Weights of a small self-supervised image encoder.
Model: 32-pixel images, arch mobilenet_v2, activation gelu, depths [2, 4, 4], widths [16, 24, 32].
Training: muon at rate 0.0022, 12800 steps, batches of 512.
Data: trained on retinal OCT scans (Kermany 2017), 66.6 epochs.
Rows from block 7, named by matrix and row number. Rows with one number belong to one channel. Each number is 128 + 32 x the weight over its row's rms, rounded and kept within 0 to 255. All counts start at 0. After the name is the row's rms in percent of the matrix's.
# convs0: expand pointwise conv (model.blocks.7.convs.0.weight, 128x32x1x1), inputs 0-31
# convs1: depthwise 5x5 conv (model.blocks.7.convs.1.weight, 128x1x5x5, trained with AdamW), a 5x5 kernel
# convs2: project pointwise conv (model.blocks.7.convs.2.weight, 32x128x1x1, transposed), outputs 0-31
convs0.31 122 [125 103  93 108 117 129 130 114 160 101 114 118 154 116  91 123  94 100 123 145  95  27 137 213 142  83 124 130 128 150 162 163]
convs0.32 092 [110 150 133 145 171 101 115 106 107 172 125 116 153 148  68 131 124  92 116 165 165  72  77 181 148  57 111 147 123 143 174 138]
convs0.33 087 [162 112  79 110 142  77 102 162 169  81 129 129 121 155 168 174  98 106 134 122 103 152 195 176 107 158  77 164 142 103 129 141]
convs0.34 101 [122 138  99 129 105 176 120  70  90 168 170 131  64  67 112 161 148  75 133 116  67  98  97 143 119 117 154 105 109 150 129 118]
convs0.35 091 [168 140 139 117 147 125  84 112 143 175 178 198 137  96 137 106 133 125 133 162 134 184 132 168 156 105 110  86 124 153 174  60]
convs0.36 109 [155 154 152 120 135  95  68  76 135 127 108 151  86 102 123 153 162 142 171 122 132 143 201 127 125 181  74 166  97 137 116 172]
convs0.37 098 [151 133  74 140 154 132  89  87 165 108 133 150 125 152  94 112 132 115  94 158 101 143 136 169 175  77 153 111 154 137  84 214]
convs0.38 089 [138 109 143 162 109 192 145 169 180 153 149 134 122  98 134 127 125 145 153 117 101 143 123 194 111 127 155  70 156 171 167  59]
convs0.39 086 [139 136  95 110 133  92  92  72 114 116 119 115 109 144 152 139  78 149 138 168 161  92 154 212 102 177 115 108 137  93 188 150]
convs0.40 100 [132 139 157 132 175 178  98 126  79 132 178 143  97 112  66 162 165 133 141 136  84 174 134  62 170 143 125  93 110 130  91 126]
convs0.41 110 [107 174 103 162 114 115 118 124 154 109 116 150 150  89 168 130 107 119 169 106  55 103 157 168  89 118 159  64 121  84  77 145]
convs0.42 089 [165 122  89 164 159 104 144  79 158 132 121 166 110  72  79 115 140 106  87 153  80  92 178 130 148 113 172 175 101 133 162 117]
convs0.43 122 [ 74  92 126 114 105  69 134  73 114 161  66 125 111 164  97 119 140 122 103 118 138 112 122  88 148 113 109 158  86 108 191 179]
convs0.44 082 [193 170  78 147 102  88  93 142 123 125 108 159 169  84 118 126 125 175 147  88  85 118 124  95  95  90 126 135 172  92  84 136]
convs0.45 075 [141 195 173 121 111 176 170 136 125  71 141 170 116 181 161  84 101 160 127 142 110 139 136 130 122 160 134 150  78 164  79 114]
convs0.46 110 [127 120 150 134 128  97 136 201 160 201  81 151 145 119 161  74 150 130 138  97 117 163 147 147  95 182 150 127  82 160 160 126]
convs0.47 110 [ 89 156 135 116 104 111 156  53 159 185 117 174 120 153 148  91  70 136 176 100  94 133 151 157  82 100 147 148 158 134 109 136]
convs0.48 082 [141 132 185 110  87  91 132  49  89 166 109 152 143 148 121 101 156 140 128  76 158 126 136  69  93 100 117 129 166  99 165 101]
convs0.49 087 [170 134  94 124 139 168 128 157 141 174 133 106 113 155  78 151 136  79 129 184  88 153 145 125  61 101  97  62  96 148 119 112]
convs0.50 075 [107  72 152 141  97 138 140  65 104 162 110  97 102 131 134  74 146 121 132  98  95 170 183 111 168 123 125 183 162 125 128 185]
convs0.51 088 [133 134 196 121 122 103 129 164 173 125  81 133 168 128 123  73 182 101 171 118 179 129 108 162 119  89 163 167 105 123 162 164]
convs0.52 110 [110 148 125 103  70 126  97 118 118 112 108 158  92 104 141 121 175 115 196 114 161 117  97  86  86  93 131 180 144  94  83  73]
convs0.53 089 [119 183 128 117 140  73 100 131 154  69 109 123 131 135 190  79  91 122 119 100 152 139 117 175 164 132 107 159 115 136 145 208]
convs0.54 112 [146 192 123  82 135 121 107  85 196 204 124 185 115  92 150 135 110 101 128 131  84 106 114 142 128 112 122 135 148 155 180 141]
convs0.55 089 [ 94  85 135 134 137 132 140 128 209 111 108 140 179  64 118 117 171 158 151 149 136  67 132 187 115  90 131 107 106 146 123 163]
convs0.56 104 [169  58 164 139 125 124  79 175 151  72 137 157 107 100 117 128 165 148  80 126 168 102 117 140  94 127 138  80 102 141  71 135]
convs0.57 076 [181 138 122 125 144 131 118 135 203  82 160 159 187 164 183  76 106  60 123 128 141 126 138 154 141 135 134 112 133 125 173 105]
convs0.58 102 [187  92 159 143 131 177  85 117 102 107 187 130  86  96 101 120 161 119 167 183  89 108 169 114 131 106  98 174 138 155 134 110]
convs0.59 091 [198 145 157 154 138 153 108 117 101 120 143 179  89 126 117  99 145 143 153 133 121 191 128  34  82 156 130 155 116 148 147 138]
convs0.60 086 [198 106  96 111 146 161 112 171  96 110 108  89 111 157 109 105 124 125 106 116 169 151 163 155 122 153 189 181  90 144  74 105]
convs0.61 121 [109 156 163 167  88 117 135  86 172 167 100 126 112  96  60  85 174 125 131 134  97 135 133  65  66 116 131 134 101 131 149 156]
convs0.62 088 [168  73 120 115 119 102 132 134 112 105 120 205 106 111 112 107 169 159 191 154 176 138 117 114 105 113 155 114 200 146 145  89]
convs0.63 124 [107 129 138  95 167  91 113 105 101 156 154  94 178 184 138  81  96 153 111 146 112 155 104  49 149 174 117 160 109 102 156 151]
convs0.64 105 [124 144 141 121 129 143 121  31 148 199 146 180  98 154 115 103  92 124 185 115  89 158 115 142 115 108 130 131 165 149 133 171]
convs0.65 098 [168 130 141 150  66 107  98 141 116 121 110 107 123 110 130  77 139 139 108 119 171 102 109 184  72  98 136 156 113 113  36 155]
convs0.66 126 [205 138 109  95 149 152  89 129 151 168 168 139 103 136 161  95 107 110 128 117 101 137 183 125 146 195 140  73 138 127 161 172]
convs0.67 120 [113 199 146 106 179 140  69  58  85 123  96 149 130 146 128  85 110 132 154 124 120 142 155 163 135 166  91 139  94 138 130 179]
convs0.68 103 [155 141 135 101 121 106 100 159 145 152 125  63  77 195 171 102 124 135 158 130  97 167 107 152 161 111 123 180  78 148 178 118]
convs0.69 084 [155 107  83 165  96 167 140 124  97 200 134 119 125 150 140  96  67 121 118 149 109 184 142 118 121  62 136 109 149 181 108 100]
convs0.70 092 [136 109 108  87 131 166  93 163 130 148 160 171 166  74  88 153  98 125 177 124 168 149 100  86  90 142  78 120 145  95  79 103]
convs0.71 096 [153 115 137 143  63 136 146 152  78  71 141 143 135 146 160  78 145 183 129  92 217 159 134 151 128 105 162 151 136 125 132 111]
convs0.72 122 [132 144 179 148 110 116 159  85 102 151 115 190 146 169 161 197 152 168 125  57 145 127 141 154 134 139 142 108 149 163 177 135]
convs0.73 113 [147 161 134  97  77 110 129  91 161 111 137 138 137 112 140  78 103 188 121  84  92 172 156 113  80  83 123 183 105 136 109  76]
convs0.74 091 [163 165 151  99 178 108 124  94 123 204  95 144 177 100 159 115 159 120 113 116 113 134 148  76  77 152 113  95 114 157 155 177]
convs0.75 106 [166 125 116 138 145 120 110  86 190  80  81 173 108 111 129 120 147 173 147 158 116 131  83  86  75  95 153 190  99 153 140 121]
convs0.76 108 [ 75 126 126 142 125  88 118  41  83 143  91 149 114 126 118 117 111 131 113 165 125 128 119 139 165 112  98 143  83 106 117 220]
convs0.77 089 [106 125 170 115 119 110 161  82 139 207 124 144 107 150 119 134 151 102 157 125 117 201 161 176 181 130 148 125 189 164 126 124]
convs0.78 129 [169  82  67 100  89 143 122 167 136 132 112 145 106 105  84 161 146 127 149  54 138 142 130 128  94 112 120 174 106 195 113  93]
convs0.79 134 [161 156 142 145 128 187 105  90 176 127 159 184 106 146 148 128 180 140 123 178  98  82 182 124 136 117 178  97 130 124 120  79]
convs0.80 125 [128  67 132 106 127 146 111 203 163  36 136 152 112 108 165 156 110 114 149 156 163 119 153 198 119 127 133 112 127 132 124 113]
convs0.81 099 [168  68 142 120 144 118 121 100 142 176 141 133 121 123  90  74 123 111 136 176  44 126 184  86 160  92 123 135 137 147 164 144]
convs0.82 079 [159 115  91  72 119  91 120 150 160 135 164 139 188 134  97  82 140 136  87 131 137  81  94 141 194 141 135 150 187 166 134 105]
convs0.83 112 [117  96  84 129 134 124 135 198 160 137  69 112 156  86 140 154 111  93  87 108  97 124 130 194  97 106 148 136 159 179 143  85]
convs0.84 103 [106 108  97 164 155  76 190 160 141 104 176 115 146 172 193 143 139 158 136 130 145 167 151 185 142 140  96 144 145 138  82 101]
convs0.85 100 [138  90 148 118 130  86 112 139 161 119 155 126 108 120 129 178 177 187 178 157 134 188 108 134 105 159 121 161 118 102 136 211]
convs0.86 105 [198 131 149 134  85 143 112 166 100  98  86 165 133 123 148  85 105 132  53 101 150  77 104 103  97 150 120 106  77 104 132 125]
convs0.87 093 [124 121 159 101 151 109 148 143 154 159 169 142 128 128 123 188 103  48 193 135 154 162 130 140 167 183 150  75 107 132 144 151]
convs0.88 092 [160 141  79 169  75 135 118 179 109 156 148 124 114 100 124 101  91 139 120  69 113 114 174  77 140 142 126  72  82 156 155 167]
convs0.89 084 [ 87 177 119 108 140 136  70 108 115 169 143 143  92  87 214 129 115  86 153  85 139 106 137 124 104 154 108 161 150 101 166 160]
convs0.90 102 [145 115 107  93 116 128 152 182 169 169 105 156 120 114 124 189  98 117 151  83 109 195 162 132 145 156  85 139 196 159 120 130]
convs0.91 110 [103 107 150 102 185  83 104 157 135 209  73 136 145 157 117  98  99  84 139 145 160 142 118 181 110 156 132 134  83 150 132 158]
convs0.92 080 [148 112 139  78 136 140  90 117  86 189  88 142 120 144  69  61 107 141 134  91  86 148 147 137 121 120 115 206  95 119 136 132]
convs0.93 105 [112 127  42 121 120 133 123 101 119 136  86 163 147 114 141 123  70 189  66 126  88  95 115 104 125 125 153 137  87 147 170 167]
convs0.94 088 [140 100  86 155 112  91 122  90 187 130 153 148 117 136 194 201 138 126 143 144 166  83 154 164  60 135 106 147 125 128 111 137]
convs0.95 110 [ 86 170 139 130 140  46 127 143 136 181 110 119 105 130 137  69 109 115 109 148 136 124 143 103  95 188 149 110 142 124 108 208]
convs0.96 094 [125 138 125 118 128 123 136 170 159 176 122  90 124 122 166  90  81 144 191  82 115 123 168 178 184 160 109 113 155 153 150 188]
convs0.97 125 [148 101  59 108  81 170 143 138 125 116 108 176 124  75  66 162 120 137  71 146  91 145 126 129 149 127 149 114 143 139  81  79]
convs0.98 100 [ 75 179 106 145 133  96  96 117 189 144 154 172 124 122 178 115 112 121 118 166 133 129 179  99  68 147 170  78 163 138 139 131]
convs0.99 118 [124 149 108  83  70 103 155 171 167  94 147  77 147  79  59 105 167 155 110 138  94 157 127 133 161  82 120 124 112 136 119  94]
convs1.31 083 [119 127 132 122 105 104  79 178  83 100 123  64 199  64 123 153  98 131 100 150 122 133 110 131 118]
convs1.32 100 [146 135  99 143 139 101 130  70 121 100 157 161 104 161 150 150 163 225 158 153 136 124 171 118 146]
convs1.33 090 [127 144 116 107 138 136 148  88 171 124 137 204  31 175 159 124 154 120 159 114 125 113 141 127 126]
convs1.34 107 [116 138  86 137 117 129 115  58 119 128 124  80  31  85 125 113 113  81 110 124 107 114 124 119  97]
convs1.35 116 [106 133 161 146 105  92  60  45  69 103 145 138 137 148 134  91 101 148  97  94 118 114 145 120 123]
convs1.36 088 [126 130 116 108 138 122  90 190  98 121 115  71 202  91 113 124  83 166  69 123 122 113 107 108 123]
convs1.37 085 [138 124  79 114 143 129  72 142  78 136  94 100 207  91  98  88 144 162 145  84 101 137 125 138 111]
convs1.38 086 [114 130 135 141 113 124 155 196 137 135  84  76  70  55  98 121 118  75 111 125 100 120 134  98 114]
convs1.39 094 [107 139 168 131 104 104 166 111 135  95 142 213 100  60  77 126 141 127 112 124 137 139 115 128  72]
convs1.40 103 [118 126 122 123 119  98 120 184 116  96 122 156 253 170 115 132 128 125 134 124 142 105 152 113 137]
convs1.41 084 [ 83 122 129 121  77 103 149 223 155  95 109 129 146 118 119 111 129  89 131 112  81 124  81 105  94]
convs1.42 088 [149 119 144 151 145 142  89 155 143  99 159 107  55  80 135 133 157 190 185 127 159 137 154 141 169]
convs1.43 089 [120 143 172 142 123 125 119 235 125 130 135 141 104 145 127 114 144  92 137 123 121  98  67  94  76]
convs1.44 095 [121 126  88 112 135  93 116  83 104 101 176 147  58 142 173 182 145 109 135 194 121 129 163 126 123]
convs1.45 088 [146 109 102 107 143 141 155 199 158 149 154 141 122 138 155 174 107  77 104 174 113 116  72  72 120]
convs1.46 090 [132 127 134 126 131 121 107 128 118 122 158 114 150 111 161  68 109 225 112  68 100 125 185 123 102]
convs1.47 089 [114 117 112 114 113 147 119 115 116 149 187 114 101 108 187 177 118  77 114 179 152 129  51 129 153]
convs1.48 102 [137 120 110 112 141 160 150 149 149 159 136 133  79 133 131 175  80  64  89 177 139  98  67  90 136]
convs1.49 101 [121 145 124 129 142 127  90  38 111 118  75  91 101  81  81 129 127 200 127 129 130 135 151 124 128]
convs1.50 110 [128 119  92 106 138  69 101 126 101  66 150  67 106  71 150 147 128 138 130 154 174 146 147 145 175]
convs1.51 098 [141 125  82 131 135  96 113 170 121  88 131 107  72 112 129 136 154 201 144 137 100 127 212 129 102]
convs1.52 127 [151 133 120 130 145 130 120  80 119 141 120  66  40  57 108 159 125  75 127 160 120 135 137 127 122]
convs1.53 101 [118 124 149 119 118 118  77 124  75 121  58  80 158  79  67 105  92 120  86 108 124 139 148 146 119]
convs1.54 103 [179 106 108 108 166 144 135 112 134 142 146 184 197 179 148 163 126 173 133 161 175 105 133 127 162]
convs1.55 096 [152 120 157 124 153 153 112  95 103 151 153 114  38 108 161 135 125 177 117 134 134 127 212 140 129]
convs1.56 100 [149 138 142 140 142 151 122 147 119 152 153  91  40  83 150 164 141 129 158 160 184 132 166 136 180]
convs1.57 111 [138 138 140 132 144 156 137 182 118 159 131 125 115 107 170 116  73  66  64  60 115 113  94 110 111]
convs1.58 087 [141 159 174 164 139 126 172 185 166 128  61 107 132  95  78  90  99 116  97 100 113 114 158 112 134]
convs1.59 099 [126 136 142 106 131 121 149 138 114 136 130  46  59  68 122 158 172 174 174 150 121 136 158 140 129]
convs1.60 092 [131 110  93  90 104  87  87  81 108  91 139 135 143  76 126 184 120  94 142 185 169 151 128 157 155]
convs1.61 090 [107  90 119  92  98 108 149 106 141 112  90 204  88 216  87 119 135 132 125 122 128 111 100 112 122]
convs1.62 097 [ 75 108 105 111  74 106 130 112 136 110 182 137 189 132 182 155 127  70 123 163  93 128 139 126  92]
convs1.63 124 [139 140 146 138 139 124 137 135 127 130 138 135 255 126 153 159 128 152 137 150 131 128 140 126 130]
convs1.64 082 [109 130  69 108 117  95 124 118 127  90 104 102 185 110  99 103  89 201  92 105 102  93 131  93 106]
convs1.65 105 [155 129 168 148 151 111 126 139 140 112  67  93  51  71  66 101 148 118 142 117 142 147 161 143 142]
convs1.66 087 [104 120 140 124 106 149 150 128 151 145 194 145  43 145 197 138 124  59 120 140 125 140 116 137 128]
convs1.67 094 [135 128 145 118 138  73 107 155 114  67  60 134 180 135  63  89 120 161 119  85 131 115 137 108 135]
convs1.68 096 [130 135 136 136 142 118 142 106 138 125 180 135 155 140 177 199 111  52 107 203 110 120 137 105 115]
convs1.69 109 [130 138 134 133 125 158 118  90 121 156 116  80  48  70 127 100  88  67  83 100 125 121  99 117 124]
convs1.70 099 [174 111 101 105 179  98  82  62  94  88 160 106  75 108 172 156 133 111 150 156 139 122 132 124 132]
convs1.71 148 [127 124 124 115 137 128 115 104 122 120  97  75   1  78  93 132 136 117 142 132 120 122 140 123 113]
convs1.72 096 [ 98 120  77 119  98 121 120  71 116 130 126 114  80 118 126 106  72  57  90  73 115 131  94 147 117]
convs1.73 115 [136 140 143 132 141 164 126 120 133 156  77  88  30  87  84 102 137  71 135 106 103 142 120 126 122]
convs1.74 088 [113 129 124 132 113  88 127 168 126  91 131  94  73  83 129 132 133 227 151 122  95  98 132 106  91]
convs1.75 107 [145 136 159 141 147 115 165 191 164 118 170 105  38  96 173 145 157 148 153 142 148 146 127 137 143]
convs1.76 087 [ 94 124 112 109 109 111 146 119 146 108 139 189  54 183 147 168 147  64 147 166 123 104 119 103 124]
convs1.77 104 [ 95 116  93 111 100  97 135 152 107 109  94 104  94  83  95  92 119  63  72  81 114 119  85 105 126]
convs1.78 097 [116 138 130 122 120 149 161 137 171 137 117 192 183 185 124  78 111 129 105  74 100 128  67 128 107]
convs1.79 094 [113 138 111 133 131 151 103  60  98 154 201 137  80 136 200 118 151 169 150 119 101 116 140 117 103]
convs1.80 099 [162 128 121 146 157 102 127  91 119 102 119 101 197 110 106 147 103 227 107 148 152 135 163 138 148]
convs1.81 095 [ 94  86 116  90  84 120  99  60  82 130 142 138 190 140 146  83 103 133  96  88 115 115  98 110 115]
convs1.82 102 [142 131 113 136 142 121 119 127 121 123  81 154 219 154  86  59 128 126 127  54 127 145 106 139 132]
convs1.83 127 [136 126 119 123 136 115 104 100 103 113  70  84  39  74  75 113  86 113  86 121 126 120 129 127 122]
convs1.84 109 [146 126 125 132 144 117 110 130 112 117 198 157  26 154 201 149 139 100 136 150 136 125 131 124 137]
convs1.85 092 [133 140 127 149 127 137 126 117 123 136 206 154  53 151 206 149 134  59 131 146 138 131 126 136 132]
convs1.86 089 [169 139 172 142 167 185 116 123 118 177 165  95  79 100 167 116 109  87 100 125 164 148 145 144 171]
convs1.87 103 [115 121 127 118 132 115 173 123  69 113 145 115 163 101 152 165 150 194 154 172 157 154 190 168 150]
convs1.88 089 [147 120 121 119 149  98 134 155 137  97 217 113  84 111 217 144 105  92 103 143 131 119 150 119 130]
convs1.89 102 [ 75  80 141  99  82 107 118 143 118 111 123 105 167 111 116 157 133  59 111 167 162 164 155 163 171]
convs1.90 090 [119 116 134 116 111  84 128 194 127  87 125 103 182 109 123 101  81 194  77 101 139 100 151  99 131]
convs1.91 095 [121 126 131 126 125 129 134 120 134 131  41 162 203 163  45 150 124 123 123 148 119 131  84 130 120]
convs1.92 098 [125 124 140 117 124 181 114 121 108 185 166  94  44 104 160 109 125  52 117 117 140 112 110 112 134]
convs1.93 090 [119 126 127 125 127 129 126 126 124 133 193 169  25 166 192 139 156  99 163 131 141 120 129 112 135]
convs1.94 096 [124 123 134 111 137 107 127 146 118 148 149 217  84  45 158 120 164 102 139  74 140 143 115 125 109]
convs1.95 089 [105 152 106 135 103  91 139 111 137 100 112 133 104 137 104 106 141 240 141 108  82 111 105 104  84]
convs1.96 101 [ 93 118 122 127  83 121 150 156 152 129  59 168 136 164  61  96 104  84 109  90 130 129  77 121 130]
convs1.97 105 [131  77 139 150 112 101  76 146 148 131 130  58 114 208 142 123  70 135 165 125 114 103 135 139 147]
convs1.98 091 [117 128 138 137 115 100  94 119  98  92  64  93 212 101  61 135 140 142 141 134 136 138  80 142 136]
convs1.99 110 [141 138 141 146 138 137 125 166 128 143  88  76  51  72  92 124  92  70  78 119 146 114 116 115 144]
convs2.31 101 [136 135 100 149 128 143  73 143 194 102 127 102 201 134 115 152 134 153 170 129  94 145 147 151 142  45 119 103 160  92  95 138]
convs2.32 132 [165 121 123  91 139 136  93  80 132 118 100 139 159 109 153 141 145 196 152  68 128 154 158  95 150 175 160 108 121 165 173 190]
convs2.33 077 [144 132  41 165  93 122 122 118 127 110  90 103 125 137  61 159 166 101 126 145 101 146 131 165 158  98 129  87  61 103 102 136]
convs2.34 165 [120 112 108 148 134  94 141 137 190 145 211 155 197  71 135 116 131 105 110 165 155 102  76 110 118 131 164  95 147 146 135 143]
convs2.35 068 [163 135  98 134 126 112 105 142 141 114 108 122  74 127 179 174 131 156 134 107  66 111 126 133  47 190 122 130 112 197 138 145]
convs2.36 113 [123 207  76  73  82 125 122 120 155 116 124  92 130 139  78 138 164 138 125  95 119  95  75 140 120 128 143 114  62  82 118 128]
convs2.37 106 [143 153 135 123 103  81 159 164 112 125 134 116 116 114 101 182 145  84 136  96 147  93 126  99 152  25 148 109 125 169 147  78]
convs2.38 068 [133 188 165 188  90 120 125 141 164 134 153 111 127  99  63  62 109 127 139 119 112  98 149 151  72 153 111 167  93  92 115 133]
convs2.39 096 [128  73 174 127 144 147  99 115  88  93 102 160 107 133  72 115  98  84 123 146 142 109 114  93 147  51 124 128 136  88 195 140]
convs2.40 141 [150  83 116 158 162  94 145 155 159 103 150  99 160  82 144 133 117 192 176 166 157 136 190 169 155 116  97  77 140 107 134 139]
convs2.41 087 [121 128 115 145 125 113 129 146  89 139 168 185 157 140 140  90 177 202 146  85 182 134 155  98 121 152 154 141 203 156 127 135]
convs2.42 084 [143 186 138 102 131 140 157  93 113 126 136  96  94 109  76  84  68 117  80  81 100  96  85 129 155 125 153 161  82 172 138 114]
convs2.43 098 [176  91 161 163 129 118 154 153 158 131 150 168 116 140  85  97  96 142 204 122 143  78 184 152 182 125 115 125  97  97 148 110]
convs2.44 092 [118 108 158 165 119 117 115 201 192 129 164 154  74 114 160 167 133  88 157 179 100 146  89 148 143 154 107 141 117 157  87 107]
convs2.45 078 [135 136 172 115 198 158  81 117 116 161 130  75 100 104 168 112 131  98 163 116 117 150 162 109  99 148 146 121 195 142 127  62]
convs2.46 077 [ 77 183 146 142  92 147 175 139 158 139 143  94 120 173 102 128 125 110 183 187 103  96 130  77 144 130  63 155 132 142  97 133]
convs2.47 118 [115 114 132 145  71 157 193 132 154  92 142  63 116 146 132 147 119 105 126 218 103 102 114  85 165 121 109 130 111 161 107  98]
convs2.48 082 [109 131 130 123 143 111 111 128 134  89 104 143 103 145 131  74 155 166 128 138 190  95 151 117  88 113 170  44 185 144  89  83]
convs2.49 085 [ 95 142 156  83 144 142 144  88  86 146  85  86  91 152  81 118 182 154 147 196  79 158 121 148 157  87 147 119 124 101 135 129]
convs2.50 103 [100  37 138 105 149 146 129 106 111 168  88 150 152 192 114  87 156 106  96 104 173 119 138 147  88 115 154 125 104 175 137 150]
convs2.51 079 [109 131 144  73 101 138  82  71  77 151  84  94 130 154  99  89 104 122 139 120  78  98 121  54 160 140 116 136 162 149 144 151]
convs2.52 098 [137 102 107 128 148 126 104 173 135 114 114 102 152 127  60  94 113 101 237 185 107 138 109 143 139 147 150 154  88 104 119 127]
convs2.53 090 [161 142  84 155 121 105 141 146 169 146 110 104 137 102 141 147 170 120 101 131 203 118 171 149  92 110 165  75 124 207 100 138]
convs2.54 110 [169 100 138 121 135  94 116  73  90 156 115  98 157  79 130 155 179 173 161 126 155 164 148  92 129 156 178 150 114 170 181 104]
convs2.55 086 [113  71 159 105 118 104 139  79 135 190 109  82  88 143 201 127 125 105  91 143  78 114 101 104  89 145 125 108 163 150 135 160]
convs2.56 104 [129 131 130 134 179 142  76 140 130 167 119 162  92 169 112 102 108 161 121 145  87  54 134 139  54 111 162  96 166 137 146  90]
convs2.57 056 [ 62 154 140 150 154 157 127 125 162 105 142 104  79 158  95 149 170 146 191 102 132 134  90  96 127 127 144 116 118  76  64  86]
convs2.58 114 [155 130 110 124 131 108  78  95 148 153 121 141 136 111 214 182 128 141 104  93  69 100 165 104 132 173 106 132 130 197 142 142]
convs2.59 095 [112  99 151 179 185  68 112 153  80 133  66 158 108  97 130 125 125 138 109 124 109 101 127 118  90 129 189 179  81 107 116 119]
convs2.60 072 [148  64 111 126 117  87  79 123 132 130 122 183 171 133  84 121 113 134  60 113 117 106 143 145  89  70 144 135 181 101 102  95]
convs2.61 120 [153 109 114 165 133  59 121 175 101 168 116 150  79 145 153 150 135 115 130 146  95 179 142 127  57 103 157 129 166 191 131 135]
convs2.62 118 [163 129  70 125 109 156 118  86 124 162  84 116 173  84 122 138 145 158 134 123 184  86 190 120 137 130 135 104 141 187 180 154]
convs2.63 104 [ 67  73 131  87 160 120 150 137 131 140 122 124  92 161 115 140 149  90  88 125  88 164 110 181 147  81 124 202 106 143 155 155]
convs2.64 109 [156  72 108  79 132 155 157 125 138 128  70 124 120 129  76 143  94 147 103  67 116  73 122 189 115 108 151 117 164 136 169 102]
convs2.65 085 [130 124 186  78  95 123  94 138 148 101  60 160 152  87 134 116  97 162 154 122  85  97  98  87 150 179 138 160  82 121 131 153]
convs2.66 120 [140 154 120 132 174  90 146 143 144 117 169 148 124  96 131 192  94  98 116 156 148 218 145 148 136  51 150  96 124 150 131 117]
convs2.67 142 [173 161 172 131 121 119 157  75  89 175 121  49 127  97 168 112 120 111 164  93 155 102 155 160 165 120 150 107 101 103 150 157]
convs2.68 083 [ 87 129 135 124 191 158 136  91 125 162 165 162 121 131  99 134 116 119  89 133  32 131 143 142 148 115  88 184 147 135 173 156]
convs2.69 118 [184 144  80 154 137 128 117 126 144 138 131 126 164 134  78 160 111 147 137 164 117 181 202 130 181 151 143  84 114 172  74 132]
convs2.70 068 [154  69 140 134 201 151  82 112 157 119 154  85 109 157 113 130 165 142 145  98  87 190  98 113  75 121 127 116 170 131 162 118]
convs2.71 088 [122 106 118  76  73 115 103 136 153 121 119  84 127 117 146  76 102  98 127 158  62 141 125 135 142 188 183 167 181 135 102 104]
convs2.72 106 [147 134  79 105 170 155  95  96 133 191 118 103 128 104 193 182 136 132  63 126  97 122 159 129 117 119 121 139 129 180 172  94]
convs2.73 117 [145 152 175 113  58 121 106 143 128 150  93 157 112 113 173 158 182  89 134 135 186 183 119 119 142 141 123 148 178 142 159 176]
convs2.74 067 [113 178 110 179 114  94  75 121  95 142 181 101 177 149 170 113 192 101 130 115 131 113 136 110 159 186 114 150 169 116 141 104]
convs2.75 093 [117 181 121 130  93 149 140 141 140 129  98  53 152  79 124  91 118  71 134 126 138  79 115 144 136 166 124  96 101 204 157 153]
convs2.76 118 [160  99  93 120 121  82 137 139 152 110 141 114 122  61 174 170 141 116 150 135 187 182 154 190 106 127  84 164 133 129  90 148]
convs2.77 096 [118 154 144  87 120 127  80 162 114 155 111 108 169 157  79  92  88 194 101 163 130  78 126 173 102 139 147 145 161  69 117 120]
convs2.78 095 [175 202 107 133  94 129 126 174 127 177 172  88 133 152 139 178 118 159 121 162 160  98 178 133 134 138 135 142 109 144  97  68]
convs2.79 083 [165 135  76 130 137  91 109 174 112  51  81 130 159 130 175 163 121 128 131 106 156  96 167 111 118 120 149  96  84 170 103  83]
convs2.80 104 [122  91 140 129 103  68 120 145 215 111 159  90 109 106 114 147 121 119 173 189 104 141 148 168 163 111 106  81 119  93 126  96]
convs2.81 085 [100  98 155 120  79 112 102 115 103  71 117 147  79 104 128 126  96 129 168 120  48 151  77 116 124 148 164 164 172  88 104 136]
convs2.82 083 [138 101 162 151 139  88  98 133  87 150  60 110 152 125 119 121 202  80  55  90 127 139  93 102  87 122 139  99 124 139 120 109]
convs2.83 115 [ 73  83 122 110 160 192 117  78  95 159 102 155  86 122 122 177 137 176 138 111 106 113 129 126 104 141 103 197 155 161 148 130]
convs2.84 108 [102 136  67 135 152 114 101 136 168  87 159 152 139 164  79 163 212 147 124 132 105 112 126  54 122 130  99 163 122 121 105 148]
convs2.85 076 [149 154 136 106 159 159  86 122  96  91 122 132 116 152 148 138  71  64 161  82 109 151  89 105 101 142 188 164 128 106 119 190]
convs2.86 088 [125 122 147 109 131 126  35 137 167  83 110 162 162  93 121 182 129 133 150 116 108  97  87 162 127 100 157  83 133 169 168  91]
convs2.87 089 [104  91 137 120 163 118 108  94 157 186 145 137 164 137 120 112 194 182 136 113 109 139 194 152 118 150  82 133 149 162 187 156]
convs2.88 140 [ 44 125 164 129 112 172 128 175 163 185  82 201 138 146 111 132 146 154 130 142  74 136 101 135 151 109 118 106 144 127 154 137]
convs2.89 078 [146  78 108 152 131 121 121 113 175 128  80 117 146  50 175 165 167 139 140 132 129 123 168 139  68  94  90 112  85 150 128 169]
convs2.90 096 [120 125 143 142 156 118 151 115 160 144 144 123 147 124 168  56 130 125  95 111 153 102 128  75 133 123 210  83 211 151 145 121]
convs2.91 145 [ 92 159 156 105  92 198 158 141 130 207  75 116 170 107 146 105 135 157 145 146 113 128 145  70 152  97 144 105 148 140 155 155]
convs2.92 107 [204  75 115 195  89 131 120  92 124 118 118 131 144 111 109 153 137 124 155 160 135 115 137 168 170 125 138 107 116  83 207 108]
convs2.93 114 [143 148  70 198  85 122 172 127 117 158 110 149 128 145 110 155 156  99 120 147 113 171 137 174  74  89 162  88 112 171 108  96]
convs2.94 064 [127 142  83 102 145 188 134 191  92 146 119 102 156 136  57 153 198 167 126 105 144  95 139 109 110 178 135 116 113 116 100 124]
convs2.95 097 [ 89 135 157  90  73 113  98 114 127 141 114  79 114 110 165 151 125 173 115  85  97  99 202 105 100  83 155  81 153 143 104 108]
convs2.96 080 [170 114 166 151 104 120  87  80 101 134 129 181 154  92 125 146 148 135  77 100  53 146 102 111 150 131 153 164 113 163 173 168]
convs2.97 106 [151 153  35 148  89 116 146 149 171 139 138 138 152 138 107 128 219 107  80 110  97 167 142 132  99 114 160 107 120 125 115 117]
convs2.98 115 [136 122 164  79 196 162 139  95 145 114 134 166 108 147 109 122 152 118 133 130 119 206 105 142 163 117  99 184 127 131 159 198]
convs2.99 112 [126 130  97  61  75 158 153 125 112 112 162 143  69 114 144  99  64  98 153 127 118 139 141 139 201 173 134 156 145  98 142 154]